python train.py --arch="resnet_bottleneck" --model="sound classifier" --dataset="acted Russian speech (Dusha)" --train_examples=26041 --gain_aug_db=10 --n_mels=64 --hop_length=320 --input="log_mel" --spec_augment=false --win_length=512 --targets=["emotion"] --num_classes=4 --norm="batchnorm" --hidden_act="relu" --depths=[2, 2, 2, 2] --kernel_size=3 --stem="single" --avg_pool_shortcut=false --widths=[128, 224, 384, 672] --label_smoothing=0.2 --loss="cross_entropy" --init="torch_default" --residual_init="zero_last" --optimizer="muon" --muon_scale="match_rms_adamw" --learning_rate=0.002 --momentum=0.85 --nesterov=true --orthogonalizer="newton_schulz_5" --adamw_lr_other_params=0.00085 --max_grad_norm=1.0 --max_steps=8900 --batch_size=128 --epochs=43.7 --lr_schedule="step" --warmup_steps=170 --weight_decay=0.5 --adamw_weight_decay_other_params=0.01
Rows from block 5, named by matrix and row number. Each number is 128 + 32 x the weight over its row's rms, rounded and kept within 0 to 255. All counts start at 0. After the name is the row's rms in percent of the matrix's.
# convs0: reduce pointwise conv (model.blocks.5.convs.0.weight, 96x384x1x1), inputs 0-191
convs0.0 096 [151 120  91 108 147 164 164 144 123  98 118 102 148 153 107 102 142 131  97 150  97 141 127 151 190 143 104 114 164 161 159  79 180 111 100 104 102 125 195  99 102  79 132 119  98 121  75  85 119 117 142  82  97 146 185  94 133  89 129  82 125 121 138  67 104 106 144 118 131 139 128 151 106  97 119 186 152 143  68 153 119 129 147 134 122 181  53 124 140 126  69 123 120 170 150 141 142 137 163 116 147 121 120 110 144 146 130 121 153  94 188 138  98  86 182 136 117 140  81 134 104 144 161  55 126 108 146 182 154 144 115 150  83 160  85 124 163 146  92 143 129 129 117 150  97  83 123 186 163 120  90 117 135 167 186 160 138 127 190 221  52 120 143 104 105 114  88 121 123  88  96  96 119  83  90 220 155 113  73  98 133 127 131  97 164  72 131 170 210 196  96 110]
convs0.1 099 [132 111 156 121  89  85 139 116  97  78 176 107 129 102 132 165 180 117 125 113 128  95 115 142 111 128 149 152 133 158 108 146 109 168 119 146 131 194 137 163  81 140  84 151 119  90 114 152 100  94 142 128 124 108 126 149 149 179 119  43 107  95 153 114 154 114 128 144 198 150 100  96  98 155 148 111 117 141 149 139  89 135  93 163 199  85 122 148 113 182 110 107 106 115 172 143 151 107 130 125 155  57  78 130 151  96 151 109 131 129 147 164 151 101  80 182 165 162  88 169  94  91 120 140 146 239 157 168 144  96 159 151 104 167  55 116 140 112  65 105 138  99 126 119 150 175 138 180 133 144 110 187 160 103 166 147  94 132 125 120 133  96  75  81 154  97 118 152 131 115 119  87 101 117 129 133 143 142 116 207 151 104 125 160 148 149 101 113  67 118 120 122]
convs0.2 100 [123 119 115 135 158 161 147 128 106 184 205 119 153  80  91 174 108 140  89 119 135 153  91 143  83 102 170  54 178 145 166 174 116 106 193 108 158  92 110 148 117 161 126 182 133 193 151 110 127 137  77 140 113 144 117 125 134 142  77 116 115 107 119 177 105 103 125 158  48 128  76 122  87 107  85 122 113 135  61 103 130 124  64 133 115 157 155 118 151 102 116 191 134 160 105 132 120 102  79 132 142 200 108 106  80  77  99 145 119  40 135 101 111 114 173  91 140 192 172 160 143 149 151  89 153 127  83 155 101 147  89 157 118 114 138 103 102 135 120 136  84 195 123 111 134 194 133 188 124 113 242 163 130 149 100 119 181 150 118 110  74 135 141  97 137 187 162 141 170 136 115 113 132 162 129 148 130  85 186 122 112 133 157  87 112 170 208  95 182 135 131 106]
convs0.3 100 [118 163 157  88 108  92 127 114 139 145 159  30  92  92 169 150 152 179 164 154 145 138 134 183 128 110  97 126 178 127  93 184  80 185 133  94  91 134  70 110 118 126 120  79 143  78 136 131 107 100  74 112 134 112  99 135 136  50 100 111 168 104  60  99 157 128 107  99  99 144 106 172  82 139 135 196 128 190 101 120  69 141  68 111  67 139 116 111 111  93 175 120 144 156 117 117 124  91  92 129 141 199  91 157 126 123 110 124 137  79 133  86 124 115  79  83 144 122 133 109 141 137 117 141  76 142 131 117 162 125 124 190 126  65 105 155 136  87 126  92 141 187 108 141 124  97  66  79 123  87 147 192 153  97  97 117 142 120  99 109  66 120  93 140 167 152 118  59  99  73 183  97  80 102  89 122 129  87 118  95 172 114 125 144 144 112 124 114  58 113 152 139]
convs0.4 095 [130 131 139  98 131  91 117 140 125 130 120 152 134 121 125 170 122 123 132 171 111 121 106 113 119 124 106 137 108 133  80 131 164 127 105 196 141  76  90 160  96 165 108 128 157 130 109  99  93 131 131 116 110 157 129 141 139 123 127 117 142 126 153 133  94 117 145 124 185  90 135 131 238 156 126 161  98  85 129  61 107 122 123 155 203 117 122 113 107 101  79  93 142 151 116 123 153 114 111 155 155 124  89 116 145 175 114 131 123  93 165 156 134 106 122 147 135 164  90 155 134 143 135 135 129 137 141 112 134 119  90 148 118 144 130  93  65 109 156 172 142  93 223  96 132 120 178 112 125 195 193 164 150 115 148 170 123 155 127 121 130 106 119  81  79 139 156  93 149 101 148 172  87 102 109 194 109 114 133 123  89 108 168 130 102 175 145  57  81 249 148 116]
convs0.5 096 [127 117 187 106 119 165 118 109 126 169 140  77 127 151  84 162 111 165 105 101 184 127 170 121 168 110 124 174 167  84 115 144  94 118 191 131 134  88 133 138 156 104 199 137  81 133 116 146 162 140 124 138 120 133 119 103  92 145 134  94 130 117  91 111 124 109 141  92 102 163 103 145 103  86 143 117 140 163 109 142  96 100 114 132 100  90  96  81 120 116  98 185 172 121 128 126 142 154 200 154 191 154 119 144 133 110 125 134 106  67 105 180 145 153  80 208 127 155 113 211  93 233 176 106 186  67 147 102 126  64 144 133  88 165 105 110 159 165  67 108 110  52  95 122 136 120 116 151 128 118 147  93 146 129 189 127 140 145  74 146 133 125 105 161 113 130 112 129 126 126 130 162 156 119 202 111 130 143 174 132  87 130  93 100  98  49 118 176 151 117 132 101]
convs0.6 097 [132 171 140 107  87 126 117 153 103  59 129 118 106 112 149 108 143 127 182  83 167 169 125 107 139 116 119 138 126 126 153  92 125 135 210 135 235 125 134  84 142  74 171 123 163 141 107 188 101 135 184 130 124 172 121 154 131 131 123 147 119 137 134 134 127 133 167 202 117 131 156 144 109 120 163 100 186 133 143 146 153 106 112  85 141  99 167 145 149  83  73 113 136 143  94 113  64 107 118 132 119 124 165 138 138 131 168  75 161 107 132 135  86 208  88 193 153 100 129 117  96 219 118 142 134 104  96 139 142 167 129 103 110 119  74 142 147 116 123  83 130 117 108 168 120  88 140  85 176  90 122  66 117 163 108  81 132 117  92  96 141  53 139 188 132 156 142 131  76 137 127 164 171 164 188  93 135 107  92 142 120 152 115 170 103 118 149 155 124 113 102 140]
convs0.7 103 [152 112 116 130  61 106 118 130 166 163 114  77 103 118 123 128  85 165 115 134 145  98 161 150 137  98 153 121 161 127 133 117 118 105 129  92 168 121 127 106 145  83 128 130 100  80  78 128 121 185 145  80 159 122 121 151 146 123 127 134 139 154 136 129 155 122 101 113 135  46  83 158 108  72 122 165 110  99  87 131 124 133 114 188 134 127  72 162 139 144 109  88  90  89  77 108 113 129 113  94  76 101 108 107  39 203 170 184 161 133  90 124 121 128 107 148 145 158 194 175 110 106 139  87 126 135 143 128 105 157 186 185 105  87 123 116 128 139 117 129 149 142 132  87 121 192 109 144 121 113  91 116  94 141 112 158  68 178 100 139 162 136 139 144 121  82 158 102  83 146 153  89 149  35 152 139 128 144  93  67 130 181  83 132 165 199 236 121 148 172 155 156]
convs0.8 104 [143 128 102 110 150 184 111 155 138  87 213 102 155  82 125 172 124  77 121  69 171 142 150 149 198 168 142 105 109 109 184 159 138 126  90 137 149 132  85 223 163 165  84 118 191 101 110 134  89 102  71 109 104  91 118 123 157 138  66 166 132 151 143  81 148 110 132  93 150 179 110 150 132 144 153 152 136 161 150 101  95  98 161  62 110 106 163 163 137 100 132  54 110 142 111 129 171 120 175 140 143 152 120 115 138 105 118 126 108 150  76 141 165 128 119 117 194 143 139 150 154 157 187 145 124 103 119  68 142 101 136 123 135 113 123 128  97 116  92 117 116 106 138 107 122 128 168 134 136 152 164  48 106 116 142 154  57 113  91 178 173 116 192 132  92 144 135 156  68 138 175 128  96 114 134 182 124 123  89 156  92 128 120 172 147 147 186 152 143 182  67 140]
convs0.9 101 [112 117 165 177  79 125 150 129 151  66 187 167  91 136 159 142 106 120 129 141 110  47 175 138  77 144 109 126  98 129 149 189 116 180  95 118 145 169 146 215 124  81 141  94 138  64 108 164 191  99 100  76 185 129 102 115  92 104 203 108 106 164 150 169 193  86 150 168 110  90 173 122 119 142 121 103  81 156 151  98 163  95  92 115 120 132 143 119  78  83 118  82  83  93 125 182 140  91  92 124 106 161 134 136 135 113 103 145 141 136 147 137  69  93  67 150 160 123 138 103 112 160 144 138 113  82 117 133 135  95 124 120  96 115 176 134 106 203 140 182 147 132 122 125 134 142 164 177 141  96 154 155 120 139 123 153 146 136  83 135 186 113 112 111 111 193  73 156 122  83 136 135 158 159 125 196 134 100 219 112  89 116 136 135 145  88 116 159  87 105 106 136]
convs0.10 098 [128 147 140 160 156 146  53 132 156 188  93 127 166  86 116 121  88 122 122 120 134 107 133 113 200 120 162 103 110 124  88 142  92 126 124  88 204 107 115 109 111  66 178 109 110 137  75 116 150 137  76 150 125 102 144 150 153 115 152 180  75  53  82 187 135  35  95  85  46 102 147 202 137 122 106 155 113 122 139 169  91 171 109 160 132 147  88 130 116  97 129 169 137  94 113  98 127 116  97 166 170 111 211 149 144  88  76  57  97 109  53 109 152 123 161 133  86 200 185 120 131 179  98 154 125 152 122 133 112 105 104  51  93 114 143 130 147 110 139 141 154 126  67 138 115 146 152  91 115 116 135 116 121 143 129  66 132 122 173 195 115 156  92 158 145 132  87 111  82  75  88 189 136 122 158 131 126 105 140 108  85 122 164 117  97 117 119 108 124  97 130  99]
convs0.11 091 [134 127  95 118  64  89 161 119 137 122  94 134 111  99 112 131  85  35 122 163 212 124  96 102  88 124 103  71 190  84 116  82  99  58 116  49 110  98 209 185 121 106 166 128 139  46 152 136 104 103 169 142 130  73  74 102 134 140 140 156 167 122 157 124 105 153 109 180 126 136 189  21 149 116 116 134  71 127 116 120 104  89  73 139 181  92 118  95  27 115 130 109  89 113  78 110 162 133  81  84 131  95 116 140 119  76 140  98 135 103 123 173 132 162 151 131 109 159 161 143 110  77 111 156 123 197 123 128  92 119 129 120  95  39  77 162 172 125 124 111 118  96 134 139 139 157 103 174 106 169 104 103 126 130 128  94 107 121 169  75 105 197 151 141  73 154 104 125 111 166  85 144  90  84 176 142  87  96 124 126 162 142 189 132  99 167 191 161  85 178 146 205]
convs0.12 100 [172 163 140 172 110 144 109 166 111 143 111  81 138 123 111 177 126 113 111 117 125 146 177 130 111  96 165 162  95 115 125 133  78 109 123 130 121 134 100 146 147 180 134 154 205 176 129 133  52 168 124 176 112 163  79 106 165 155 158  87 122 100 130  93 131  79 143 228 110 175  97 171  82 138 171  90 114 110 165 105 169 110 199  90 162 123 107 196  90 144 132 140 131 162  61 145 132 131 166  99 118 141  64 140 167 109 170 114 149 140 100 152  84 131  83 171 132 112 153 196 143 126  92 146 128 127 144 107 103 108 141 138  98 128 127 111 132 163  98 126 156 106 164 182 118  87  95 125  97 113 194 135 110 116 157 104 135 199 158 182 106  86 208 169 202 128 144 124 146  79  84 138 123 170 117  83 116 158 191 125 102 141 143  99 145 196 142 135 109 144  95 143]
convs0.13 099 [139 105 109  86 247 133  99 155 171 149 133 117 118  73 117 149 176 192  78 123 173 168 167 140 139 126  89 129 172 133 139 100 129 145  64 120 148 142 187  85 145 154 149 132 113 125 143  87 145 122 136  80 140 109 135 121 120 138  54 164 130  86 153 190 144 156 123 111 168  95 116 145 183  59 144 127 128 124  78 123 117 122 140  85  83 174 145  74 124 159  28 133 176 199 155 150 180  76 106 140 126 181 119 136 148 131 130 131 162 102 146 133 100 129 148 121 149 134 104 120 127  63 131 108  99 152 136 118  53 171  78 125  88 143 129  66 121 135 146 149  91 137 171 158 136 147 129  97 166 165  80 145 147 115 103  76 107 103 161 164 141 130 128 120 152 147  65  92 162 113 153 122 138 147 117 118 210 127 152 114 100 133 129  80 166 105  93 166  90 180 156 180]
convs0.14 104 [198 138 122 185  75 129 129 147 120 121 152 165 102 130 168 125 180 123 148  88  96 133 100 128 127  96 145 147 164 163 163 100 135 102 118 126 119 185 159  75 144 131 160  88  97 119 242 170 162 127 102 140  68  90 135 183 119 124 161 112 142 139 123 182 139 121 151 169 206 115 149  96 154 154 140 154 155 131 182 107 164 115 128 119  89 160 165 167 121  99 111  77 104 140 147 143 151 163 142 120 109 113 126 132  95 108 197 204 129 134 184 150 101 129 125 135 104  74 140 183 117 186  86  91 158 132 118  83 118 165 100 122 167 118 170 110 130 115 134 134 134 218 104 116 109 121 168 147 131 107  89 136  79  93 123  95 230 114 144  67 139 138 145 132 156 179  82  96  84 108 120 150 127 136 114 148 104  97  99 138  97  97 204 107 120  74 106 126 111  89 146 168]
convs0.15 103 [145 145 187  70 128  89 155 173 133 114 126 104 126 152  85 101 143 129 149 169 106 134 131  77  91 170 177 151 138 126  97 101 117 124 100 119 134  95  97 176 176 101 123 189 124  81 120 133 166 111  94 205 100 151 113  95 164 201 106 112 122 171 185 154 102 100 131 128 198 107 125 124 203 128  73 111 186 131  97  81 128 121 138 134 147  85 133 105 109 138 107 132 147  95  91 144 117 145  97  96 111 151 104 114 157 127  86  60 118 164 105 138 128  39 162 113 126 173  72 177 116  88 129 118  96 120 118 136 124 109  98 129 127  93 127 255  79 106 136 170 122 146 110 176 151 211 168 124 188 110 125 115 149  90  98 185 111  78 127 135 167 137 128 129 160  78 118 167 142  79 129 101  95 119 123 166  75 134 159 154 100 152  99 128 169 198 142  99  76 148 120 107]
convs0.16 100 [105 102 171 107 106 160 114  89  89 177 130 116  41 133  94 134 112 120 132 127  55  97  90 157 118  59 111 115 148 103 125 117 122 129  83 145  67 182 107 172 143 100 105 148 121 105 141 166 110  95 162 170 131  71 108 140 141 107 148 118  84 118  96 180 146 125 166 166 152 111 144  80 122 134  99 101 136 113  65 137 118 112 119 105 126 163  93 172  80 131 151 151 141 123 100 132 117  84  64 136  88 172 142  88 110 144 108 203 191  79 193  84 143  98 130  60 132 159 123 148 147 126 120 129 169  91 127  98 187 109 109 180  58 143 119  73 100  98 130  65 111  87 181 117 100 139 154  88 109 111 137 171 131 123 157 201 115 126  98 114 137 121 146  84 107 106 117 122 124 114 133 124 168 128 163 102 186 106  95 133 105 152 124 117 103 164 102 133 136 143 104  87]
convs0.17 097 [189 125 164 126 185 164 111  82 142 134 117 171  93 201  86  90 103 138 134 151 116 170 153 155 158 147 105 153 148 137 106  95 133 178 155 127 135 185 150 171 161 151 175 134 144  77 137  83  91 106 167 114 162 111 125 110 126 141 119 111 133 166 133 115  92 114 142 239 126 175 110 151 184 139 145  74 114 108 201 128 130 141 127 133 149 123 134 170  82 124 115 135  92 110 183  66 143 150 146 138 104 190 121  93  96 128 119 119  76 104 115 112 125  87  94 132  86 119 110 156  78  55 115 140 155 114 181  78 133 156 108 121  98 160 200 188 151  92 170 181 145 173 111  98 179  97 103 113 114 144 128 146 144 142 109 114 133 129 170 144 168 106 112 157 130 102  97  38 126 179 132 122 132 137 165 117  84  94 110 186 127 157 130 200 122 135 181 105  65  88  95 131]
convs0.18 101 [123 117 159  97 132 162  82 131  96 224 132 104 168 103 132 133 121 134  95 119 110 101 131 135  83 110 131 127 153 131 107 139 171 162 111 103 115 134 114 132 119  79  80 122 126 127 155 121 133 197 120  91  96 153  70 115 197  59 169  56  57 121 177 163 110 105 173 107 138 122 171 106 136  99 179 106 110 106 111 118  99 100 110 131  87 145 118 115 154 108  56 150 105  68 135  94 139  97 166 111 148 142 107 168 145 151  95 143 143  88  71 130 144 113 131  82  89 108 177  94 168 126 128 150 160 101 184 139 140 131  78 163 166 131 167 110 118  94 133 103 156  88  68 150 110 111 190 126 147 148 164 116 120 122 155 116 151 179 181 109 116 160 118  89 142 116 125 159 172 201  91 134 145  41 169  95 156 138 111  90  79 118 136 122 107 121 161 189 153 111 103  66]
convs0.19 105 [170 185  85 118 129 145 120 148 115  86 158 118  90 161 174 135 137 155  38 110 152 102 121 119 130 109 142 117  87 162 116 126 107  97 145 126 144 129 123 128  93 134 150 140  87  93  74  67 123  52 126 191 129 124  95 142 127 112 136 191 119 109 148 109 127  99 112 145 104 124 126 183 208 114 149 142 124 115 171  76 103 135 162 122 176  51  96 100  78 120 103 151 111 150 115 149 144 135  80 144 176 137 113 127 181 119 121 125 118 145 166 142 154 105 131  99  89 146 125  73  95 153 153 174  84 106 188 113 130 149  65 169 125 167 163 150 124 132 101 108 128  97 160 145 145 103 117 175  98 182  81 115 129 170 105  75  71 122 173  35 112 130 103 137 133 194  85 145 126 113  87 152 116 163 137 118 126  93 132 113 134  99 129  97 132 119 116 122  92 128  85 104]
convs0.20 099 [ 89 113  79 140 165  97 155 142 130 115 109 129  77  71 102  96  77 116  98 118  86 116 139 172 192 159 230 108 163 127 158 132 113 120 108 137 108  74  71  94 155 154  82 120 143 143 149 109  87  89 124 151  99  82 160 107 131 109 129 255 111 158 163  65 117 139 103 134  95 105  61 215 127 145  87 155  76 110 173 190 170 101 193 138 121 128 161 140 109 128  94 133 143 121 132 145 112  89 149  88 120 139 149 133 102 107 112 127  97 121 168 103  77 130  95 171 117 174 119 116 194 126 155 130 104 127 131 125 174 157 203 111 107 186 102 138 166 118 149 106  85 131 112 162 137 162  90 165 114 139  93  93 183 105 145 171 101 118 121 132  96 141 110 108 175 159 113  90 144 133 136 122 187 126  98  99  98  72 161  91 154 124 122 107  49 134 137 102 127  95 133 124]
convs0.21 095 [109  94 134  70 106 102 107 110 145 123 119 179 157 163 150 184 151 150 148 139 131 107 133 120 214 120 104 133 117  66 232  93 166 156 141 100 138 130 218 118  90  89 110 185 173 186 155  75  78 124 175 104 152 155 160 163 132 167  69 189 157 175  71 158 128 119  99 102 140 192 111  82 107  81 174 142 130  96  91 146 155  92  87 118 130 106 172  98 146 163 184 158 131 111 196 150 104 120 135 122 209 163 124  90 113 125 100 180 104 162 148 138  62 144  90 163  74 103  97  89  99 173 136 110 154  95  98 105 139  93 117 142 124 160 113 103 146 111 115 155  79 146 171 110 137  80 102 133 150  72 119 136 126 116 137  92  56 146 117  98  49 136 159 105  82 113 110 142 136 115 108 185 112 122 109 113 108 103 137 134 143 124  73 106 120  68 141  93 193 105 157 110]
convs0.22 101 [135 130  95  84 129  83  78  94 110 138 136 166 102 136 129 129 116  92 170 110  69 182 105 140 149 115 121 133  62  89 133 115  92 111 165 100 148 110  77  51 129 104 123 123 112 120  92 123 129  88  70 161 105 164 133 114 150 145 123 190 123 121  94 115 165 152 156 121  99  95  62 132 115 161 168 134 124 183 177 154  91 157 120 132 114 131 133 131 165 120 109 107 104 101 141  76 126 106 110 115 157 123 114 128 120 160 132 130 151  72 127 138 110 184 112 111 147  75 142 156 165 158 157 119 155 147 148 177  64 127 131 145 127 138 177 122  68 198 123  76 175 124 111 104 173  94  89  88 116  77 145 112 102 136 150 142 120 199 110  80 175  98 233 105 196 125  78 154 112 141 133 104 157 111 173 121  94 110 124 124 101  94 213 180 170 144 110 113 171 103 154 117]
convs0.23 099 [160  68 121 143  89 116 130 112 131 100 120 137  93 146 149 141 151 134 130 114  50 156 113 128 151 132 104  76 125 128 102  99 100 118 178  83 181  80 176 111 103 179 121 109 129 104 195 110  79 131 153  66 146 221  96 131 154 110 173 106 137 213 126 121  87 194 129 141 151 145  94  78 129 163 129 124 153 131  66  99 141 107 128 113 129 168  77 160 176 110  84 136 151 169 128 170 119 110  85 110 102 121 133 124  83  99 165 137  96 111 161 117 147 103 136 149 105  93 133 140 118  76 101  96 147  97  91 107 106 132 129 157 187 129 255 107 141 103 105 103  98 160  98 115 101 169  73 135  86 126 162 114  90  61 150 110 144 167 131 133 120 168 156 121  93 130 174 128  98 118 159  87 112  90 178  91  91 119 192  99 110 181  65 115 109 146 146 143 136 109  55 107]
convs0.24 102 [147  97 106 128 118 115 101 118 122 171 142 122 117 110 181  85  95 165 109  86 148 149 134 124 150 139  93 173 103 115 114 181 131 173 105 162 122 122 121 100  91  79 128 165 135  81  93 127 153  73 142  89 150 190 107 146 122 167 133 147 151 106 107 131 136 156 100 129 105 156  87 108 135 130  74 101 105 150 129 122  86 118 146 144 115 181  69 118 135 213 122 126 143 120  65  76 112 100 102  92 104  99  86 152 119 164 133 123  85 101 152  96 162  80 123  87 100 180  87  85 129 155 104 106 131  83 116 198 211 146  93 207 121 141 169  80 198 149  99  80 177  84 135 110 115 170  91 146  95 149 209 141 126 111 159  94 124 186 103 110 159 100 212  54 134 127 125  73 164  85 132 142 157 109 146 165 144 129  32 136  76 128 161 138 103 114 112  96 103 132 145 108]
convs0.25 098 [124 129 145  79 110 135  87 171 182 147  87 127  95  90  69 102 164 114 131 177  95 121  95 156  67 152 115 133 105 161 158  56 191  69 123 110 117 144 145 134 159  97  89 102 148 121 115 146 150 119  77 123 103  96 208 127 108 134 153 174 140  98 118 130 190 172  71  87  75 139 120  96 169 113 144  62 138 125  78 120 143 197 115 154 127 172 141 143 194 150 144 125 112  73 149  93 104 126 170 101 152  85 152 131 106 143  92 124 178 158  88 138  79 138  87 102 110 149 172 136 144 164 175  67 163 130 110 176  99 149  90 147  63 131 102 128 104 101 150 116 113 142 158 124 140 160 129 165 143 156 137 155  57 132 106  97 115  99 165 179 107 107 100 113 161  86  90 225 171 113 105 177 144 123 100 135  97 135  98 107 114 139 116 163  94  48 111 156 182 114 130 149]
convs0.26 102 [129 160 178 174 165 121 109 151  70 170 125 170 133 131  62 161 180  90 133 125  81 107 122 133 183 124 148 122 120 112 114 127 158 104 154 113 141 169 122 111 115  82  96  85 127 107 114 168  81 161 126 118  83 139  65 123 131 152 177  89 146 104 106 113 147 111 156 152  94 133 133 206 149 102 137 110  74 133 124 136 208 124 122 146 124  94 191 176  92 116 107 118 147 160 131 135 171 125 133 191 172  72 119  71  80  98 125 108  99 155 143 177 136 127  61 108  99 152 150 128 124 129 155  97 114 108 148 170  47  78 126 153 222 149 126  60  64 121 112 130  59  93 152 120 106 153  54 131 117  59 100 107 153 102 155 207 100 184 113 127 190 141 163 167  98 156 133 124  89 112 167  72 122 101  55 142 183 115 110 137 178 112  67 190 212 137 109 116 120 135 152 108]
convs0.27 099 [ 83 119 122 173 170 190 176 147 143 107 118 111 121  83 138 156  70 103 152 100  85 101 190 122 128 129 109 134  85 115 156  84  88  84 138 108 165 141 168 149 167 159 140  89 110 107 104 118  70 168 142 142 118 167 118 114  93  83 143 141  90  78 117 111 146  88 117 126 136  77 164 132  89 139 114 133  80 139 124  97 124 146 100 142 137 112 127  60 112 120 121 100 173 157 136 149  78 175  97 125 111 150  80 138 129 147 171  83 125 120  63 101  89 133 147 116  91 121 124 146 142 131  79 140 168 101 135  97 116 152 156 128 119 138 124 104  92 180 103 227  86 221 134  72  81 105 102  96 110  91 187 130 170 125 160 120 168 120 137 127 104 110 133 124  71 112 175 116 189 111  98  65 147 139  93 163 132 106 166 135 106  91 130 132 148 129  90 137 107 111 135 133]
convs0.28 099 [193 166 167 103 151 142 181 127 158  84 183 212 212 131 129 166 104 124 213 152 118 155 165  40  96 165 182  97 116 137 124 114 147 149 121 161  78 115 135 167 165  92 167 127 150 132 121 126 168  89  98 154 150 165 177 110 171 113 163 130 162 168 105 187 146 117 111 218 117  94 180 140 116 147  94 120 163 144  95 113 152  94 134  95 111 144 140 142 107 147 190 110 112  81 199 169 117 114 124 141 116  96 139 121  93 158 143 123 107 130 116 194 171 174 126 114  80  78 184  87 177 100 126 109 125 131 141 149 101 135 101 163 106  83 162 107  78 109 132 106 105 101 140 147 157  85  88  91 149 137  87 126 175 196  97 123  75 124 177  87 136  92 141 104 174 135 155 104 118 124  93 165 114 208 135 107  86 136 125 139 109 125 137 171 125  93  87 109 134 176  92  80]
convs0.29 104 [156 121 110  75 178 115 149  97 134 157 146 116 115 183 140 140 132 208  85 106 153 148 144 168 150 109 132  97  96 193  66 249 167 136 148 130 149  75 110 182 173  62 105  94  86 142 138 117 130 148 106 107 145 197 148 124 139 124  76 135  97 144  73  98 160 125  91  84 133 110 114 138 106 144 130 127 141 136 128  55  54 155 198 169  96 137 111  84 115 106 160 109 137  69 133 141 112 126 126  93 132 145 140 134 163  90 181 103 103 106 130 136 107 151 119 158 134 203 142 132 108 122 122 152 158 171 119  99 177 109 132  84 108 105 150 129 161 110  83 121 165  73 131  98  65  91 110  79 155 142 110 165 121 155  89 133 141 154 102 149 232 152  85 131 138 117 110  46 113  58  69  95 180 126  96  66 159 195 185 101 135 120  88 120 161 117 116 154  91 122  86 132]
convs0.30 101 [132  90 114 141 109 148  78  92 131 104  88 154 170  86 107  99 160  72 160 148 203 119 110  98 160 130  91 128  81 113 162 102 162 180 134 120  87 110  99 119 133 126 129 179 206 121  75 139 121  93 113  62 133  77 144 137 126 147 180 127 198 128 179 114 125 145 104 174 157 159 113  83 154 143  99 124  57 140 148 155 127  76 176 113 164 129  77 123 136 115 117 155  98 163  89 119 153 134 175  51 121 116 174 110 117 190 123  66 137 178 114 176 137 161  86 183 156 161 138 141 127 185 148 164 114 172 203  88 111  78  93  94 105 126 100  99 184 129 127 175 160  91 207 117  99 151 132 151 163 159  92 138 102 124 129  95 103 126  89 119  95 151 134 126 120  84  77 119 121 157  64 152  94 127 135 118 179 157  97 209 123  95  90 108 129 163  99 191 139 154 133 143]
convs0.31 101 [124 124 118 210  80 127 207 118 129 146  98 148 121  89 123 148 128 102 105 173 133 168 147 132 106  63 110 189  98 106 104 164 126  86 134 120  97 150 160 116 133 175  95 157 112 166 105 177 131 162 106 204 149 126 135 116  83 164 113 113 149 128 128 148 148 109 121 104 125 120 101 161 112 146  83 137 133  93 165 146 145 116 106 108 107 118 145 104 118 150 165 116 104 166  40 252 125 127  88 110 173 109 178 140 121 109  95  94 116 182 116 114 144 150 116 165 149 160 115 113 125 103 103 132 124 107 153  99 131  82 138 147 117  75 122 126 156  99 149 102 111  96  80 103 134  92 113  83 145 155  89 145 161 122  98 143  95 119 139 119  99 119  99 142 130 169  75 119 112 146 110 108 138 132 141 167 169 153 111  83 147 118 113 164  91 194 145 166  65 137 119  83]
convs0.32 092 [147 132 128 144 146 153 138  90 132 195  92  68 158 109 139 153  81 142 113 122 139 113 129 140 150 148 131 180 111 114 155  84 114  66 178 157 140 164  84 136 127 102 128 137 137 100  87  69  88 188 153 101 155 168 149 145 103  78 140 139 119  58 125  98 122  92  92 110 120 107 145  85 135 135 134 130 133 108 155 164  99 113 197 137 103 124 120  98 152  96 100 138 147 195  74 133 138 135 115 135 186 102 119 145 179 161 145 144 128 128  96 108 142 109  68 134 147 125 121 158 134 131 143 143 106  61 113 101 161 180  89 108  54 145 151 228 143 181  73 100 130 104 187 167 151  77 154 118 128 105  94  99  67 145 164 141 146 125 100 116 141 154  77 128 141  98 150 137  99 194 110 120  93  94 201 147 141 129 151  98  79 140  96 109  92 142 100  63 166 100 122 116]
convs0.33 102 [114 152 103  90 125 145  93 178 143 158 115 128 137  61 165 120 137  77  92 190 110  78 186 143 121 137 157 124 111 104 133  60 100  88  67 133 137 138 126 157 122 106 112 132 125  49 118 115 109  84 116 117 110 114  85 113 106  62 111 146 121 107  91 108 132 122 133 135 102  98 155 166 140  56  91 111 120 109 117 156 143  78  84 106 145  95  95 116 125 160 148  93 172 107 129 102 144 104 126 144 141 114 129 139  72 143  87  96 127  79 162 139 109 102 157 108  81 187 111 120  52  88 106 134 122 125 118 130 138  93 147 152 161 141 214 138 106 138 114  85 110  43 165 121 120 129 177  97  99 126 129 115  66 135  91 167 103  67 194  95  77 119 100 107 119 175 103 137 150  70 136 100 114 133  85 202 126  97  96  97 136 127  43 145 135 128 155 123 114 110 183 159]
convs0.34 103 [125  70 142 153 221 155  57 126 133  96 193 149 167  85 174 140 136 153 109 116 159 173 110 118 156 135 213 128 161 123 180 107 137 153 124 144 170 129 124 227 202  89 135 134 120 145 194 102  98 148 121 139 145 103  94 143 101 163 119 119 113 164 127  90  91 113  67 106 143 135 168 193 163  89 119 119  81 171 161 175 121 143 169 114  98 169 134 109  88 115 195 162 137 115 126  55 139 153 161  85 118 154 123 140 110 178 107 151 178 128 135 119 125 127 127 102 143 105 123 140 114 124 165 140 118 122  74 113 148 186 102 120 174 161 192 156  78 101 148 114 153 143 130 140 100  81 119 104  95 177 125 131 116 102 171 118 140 111 139 180 143 122 158 204 183 125  92 118 129 171 134 117  96 142 149  85  90 128 169 130 111 148 110  89 153 159 131  91  81 160 115  80]
convs0.35 105 [113  78 121 133 144 121 116 152 133 163 125 117  61 138  67 109 145 119  90 109  92 134 149 115 177 163 149 112 112 127 129 192 105 102 104 139 102 117 142 181 147 145  73 150 159 153 112 152 140 199 162 118 140 120 190 141  86 167 152 120 144 145 144 105 147 110 158 141 116 112 107  94 136  71 112 128 106  79 128 124 119  90 138 127 133 188 122 118 132  53 105 147  99 161 169 162 140  91 135 127 113  76 105  80 166 117 118 121 221 140 117 114 108 159 129 178 153 156 154 153 137 144 137 151 158  89 149 149 196 156 140 133  94 152 134  95 166  79 122 180 169  97 157 134 157 217  91 179  43 146  37 165 120 116  91  96 199 102 182 107 152 103 144 128 108 151  96 134 143 135 150 143  71 128 211 123  94 144 101 139 166 148 154 137 112 138  82  90 148  79 115 121]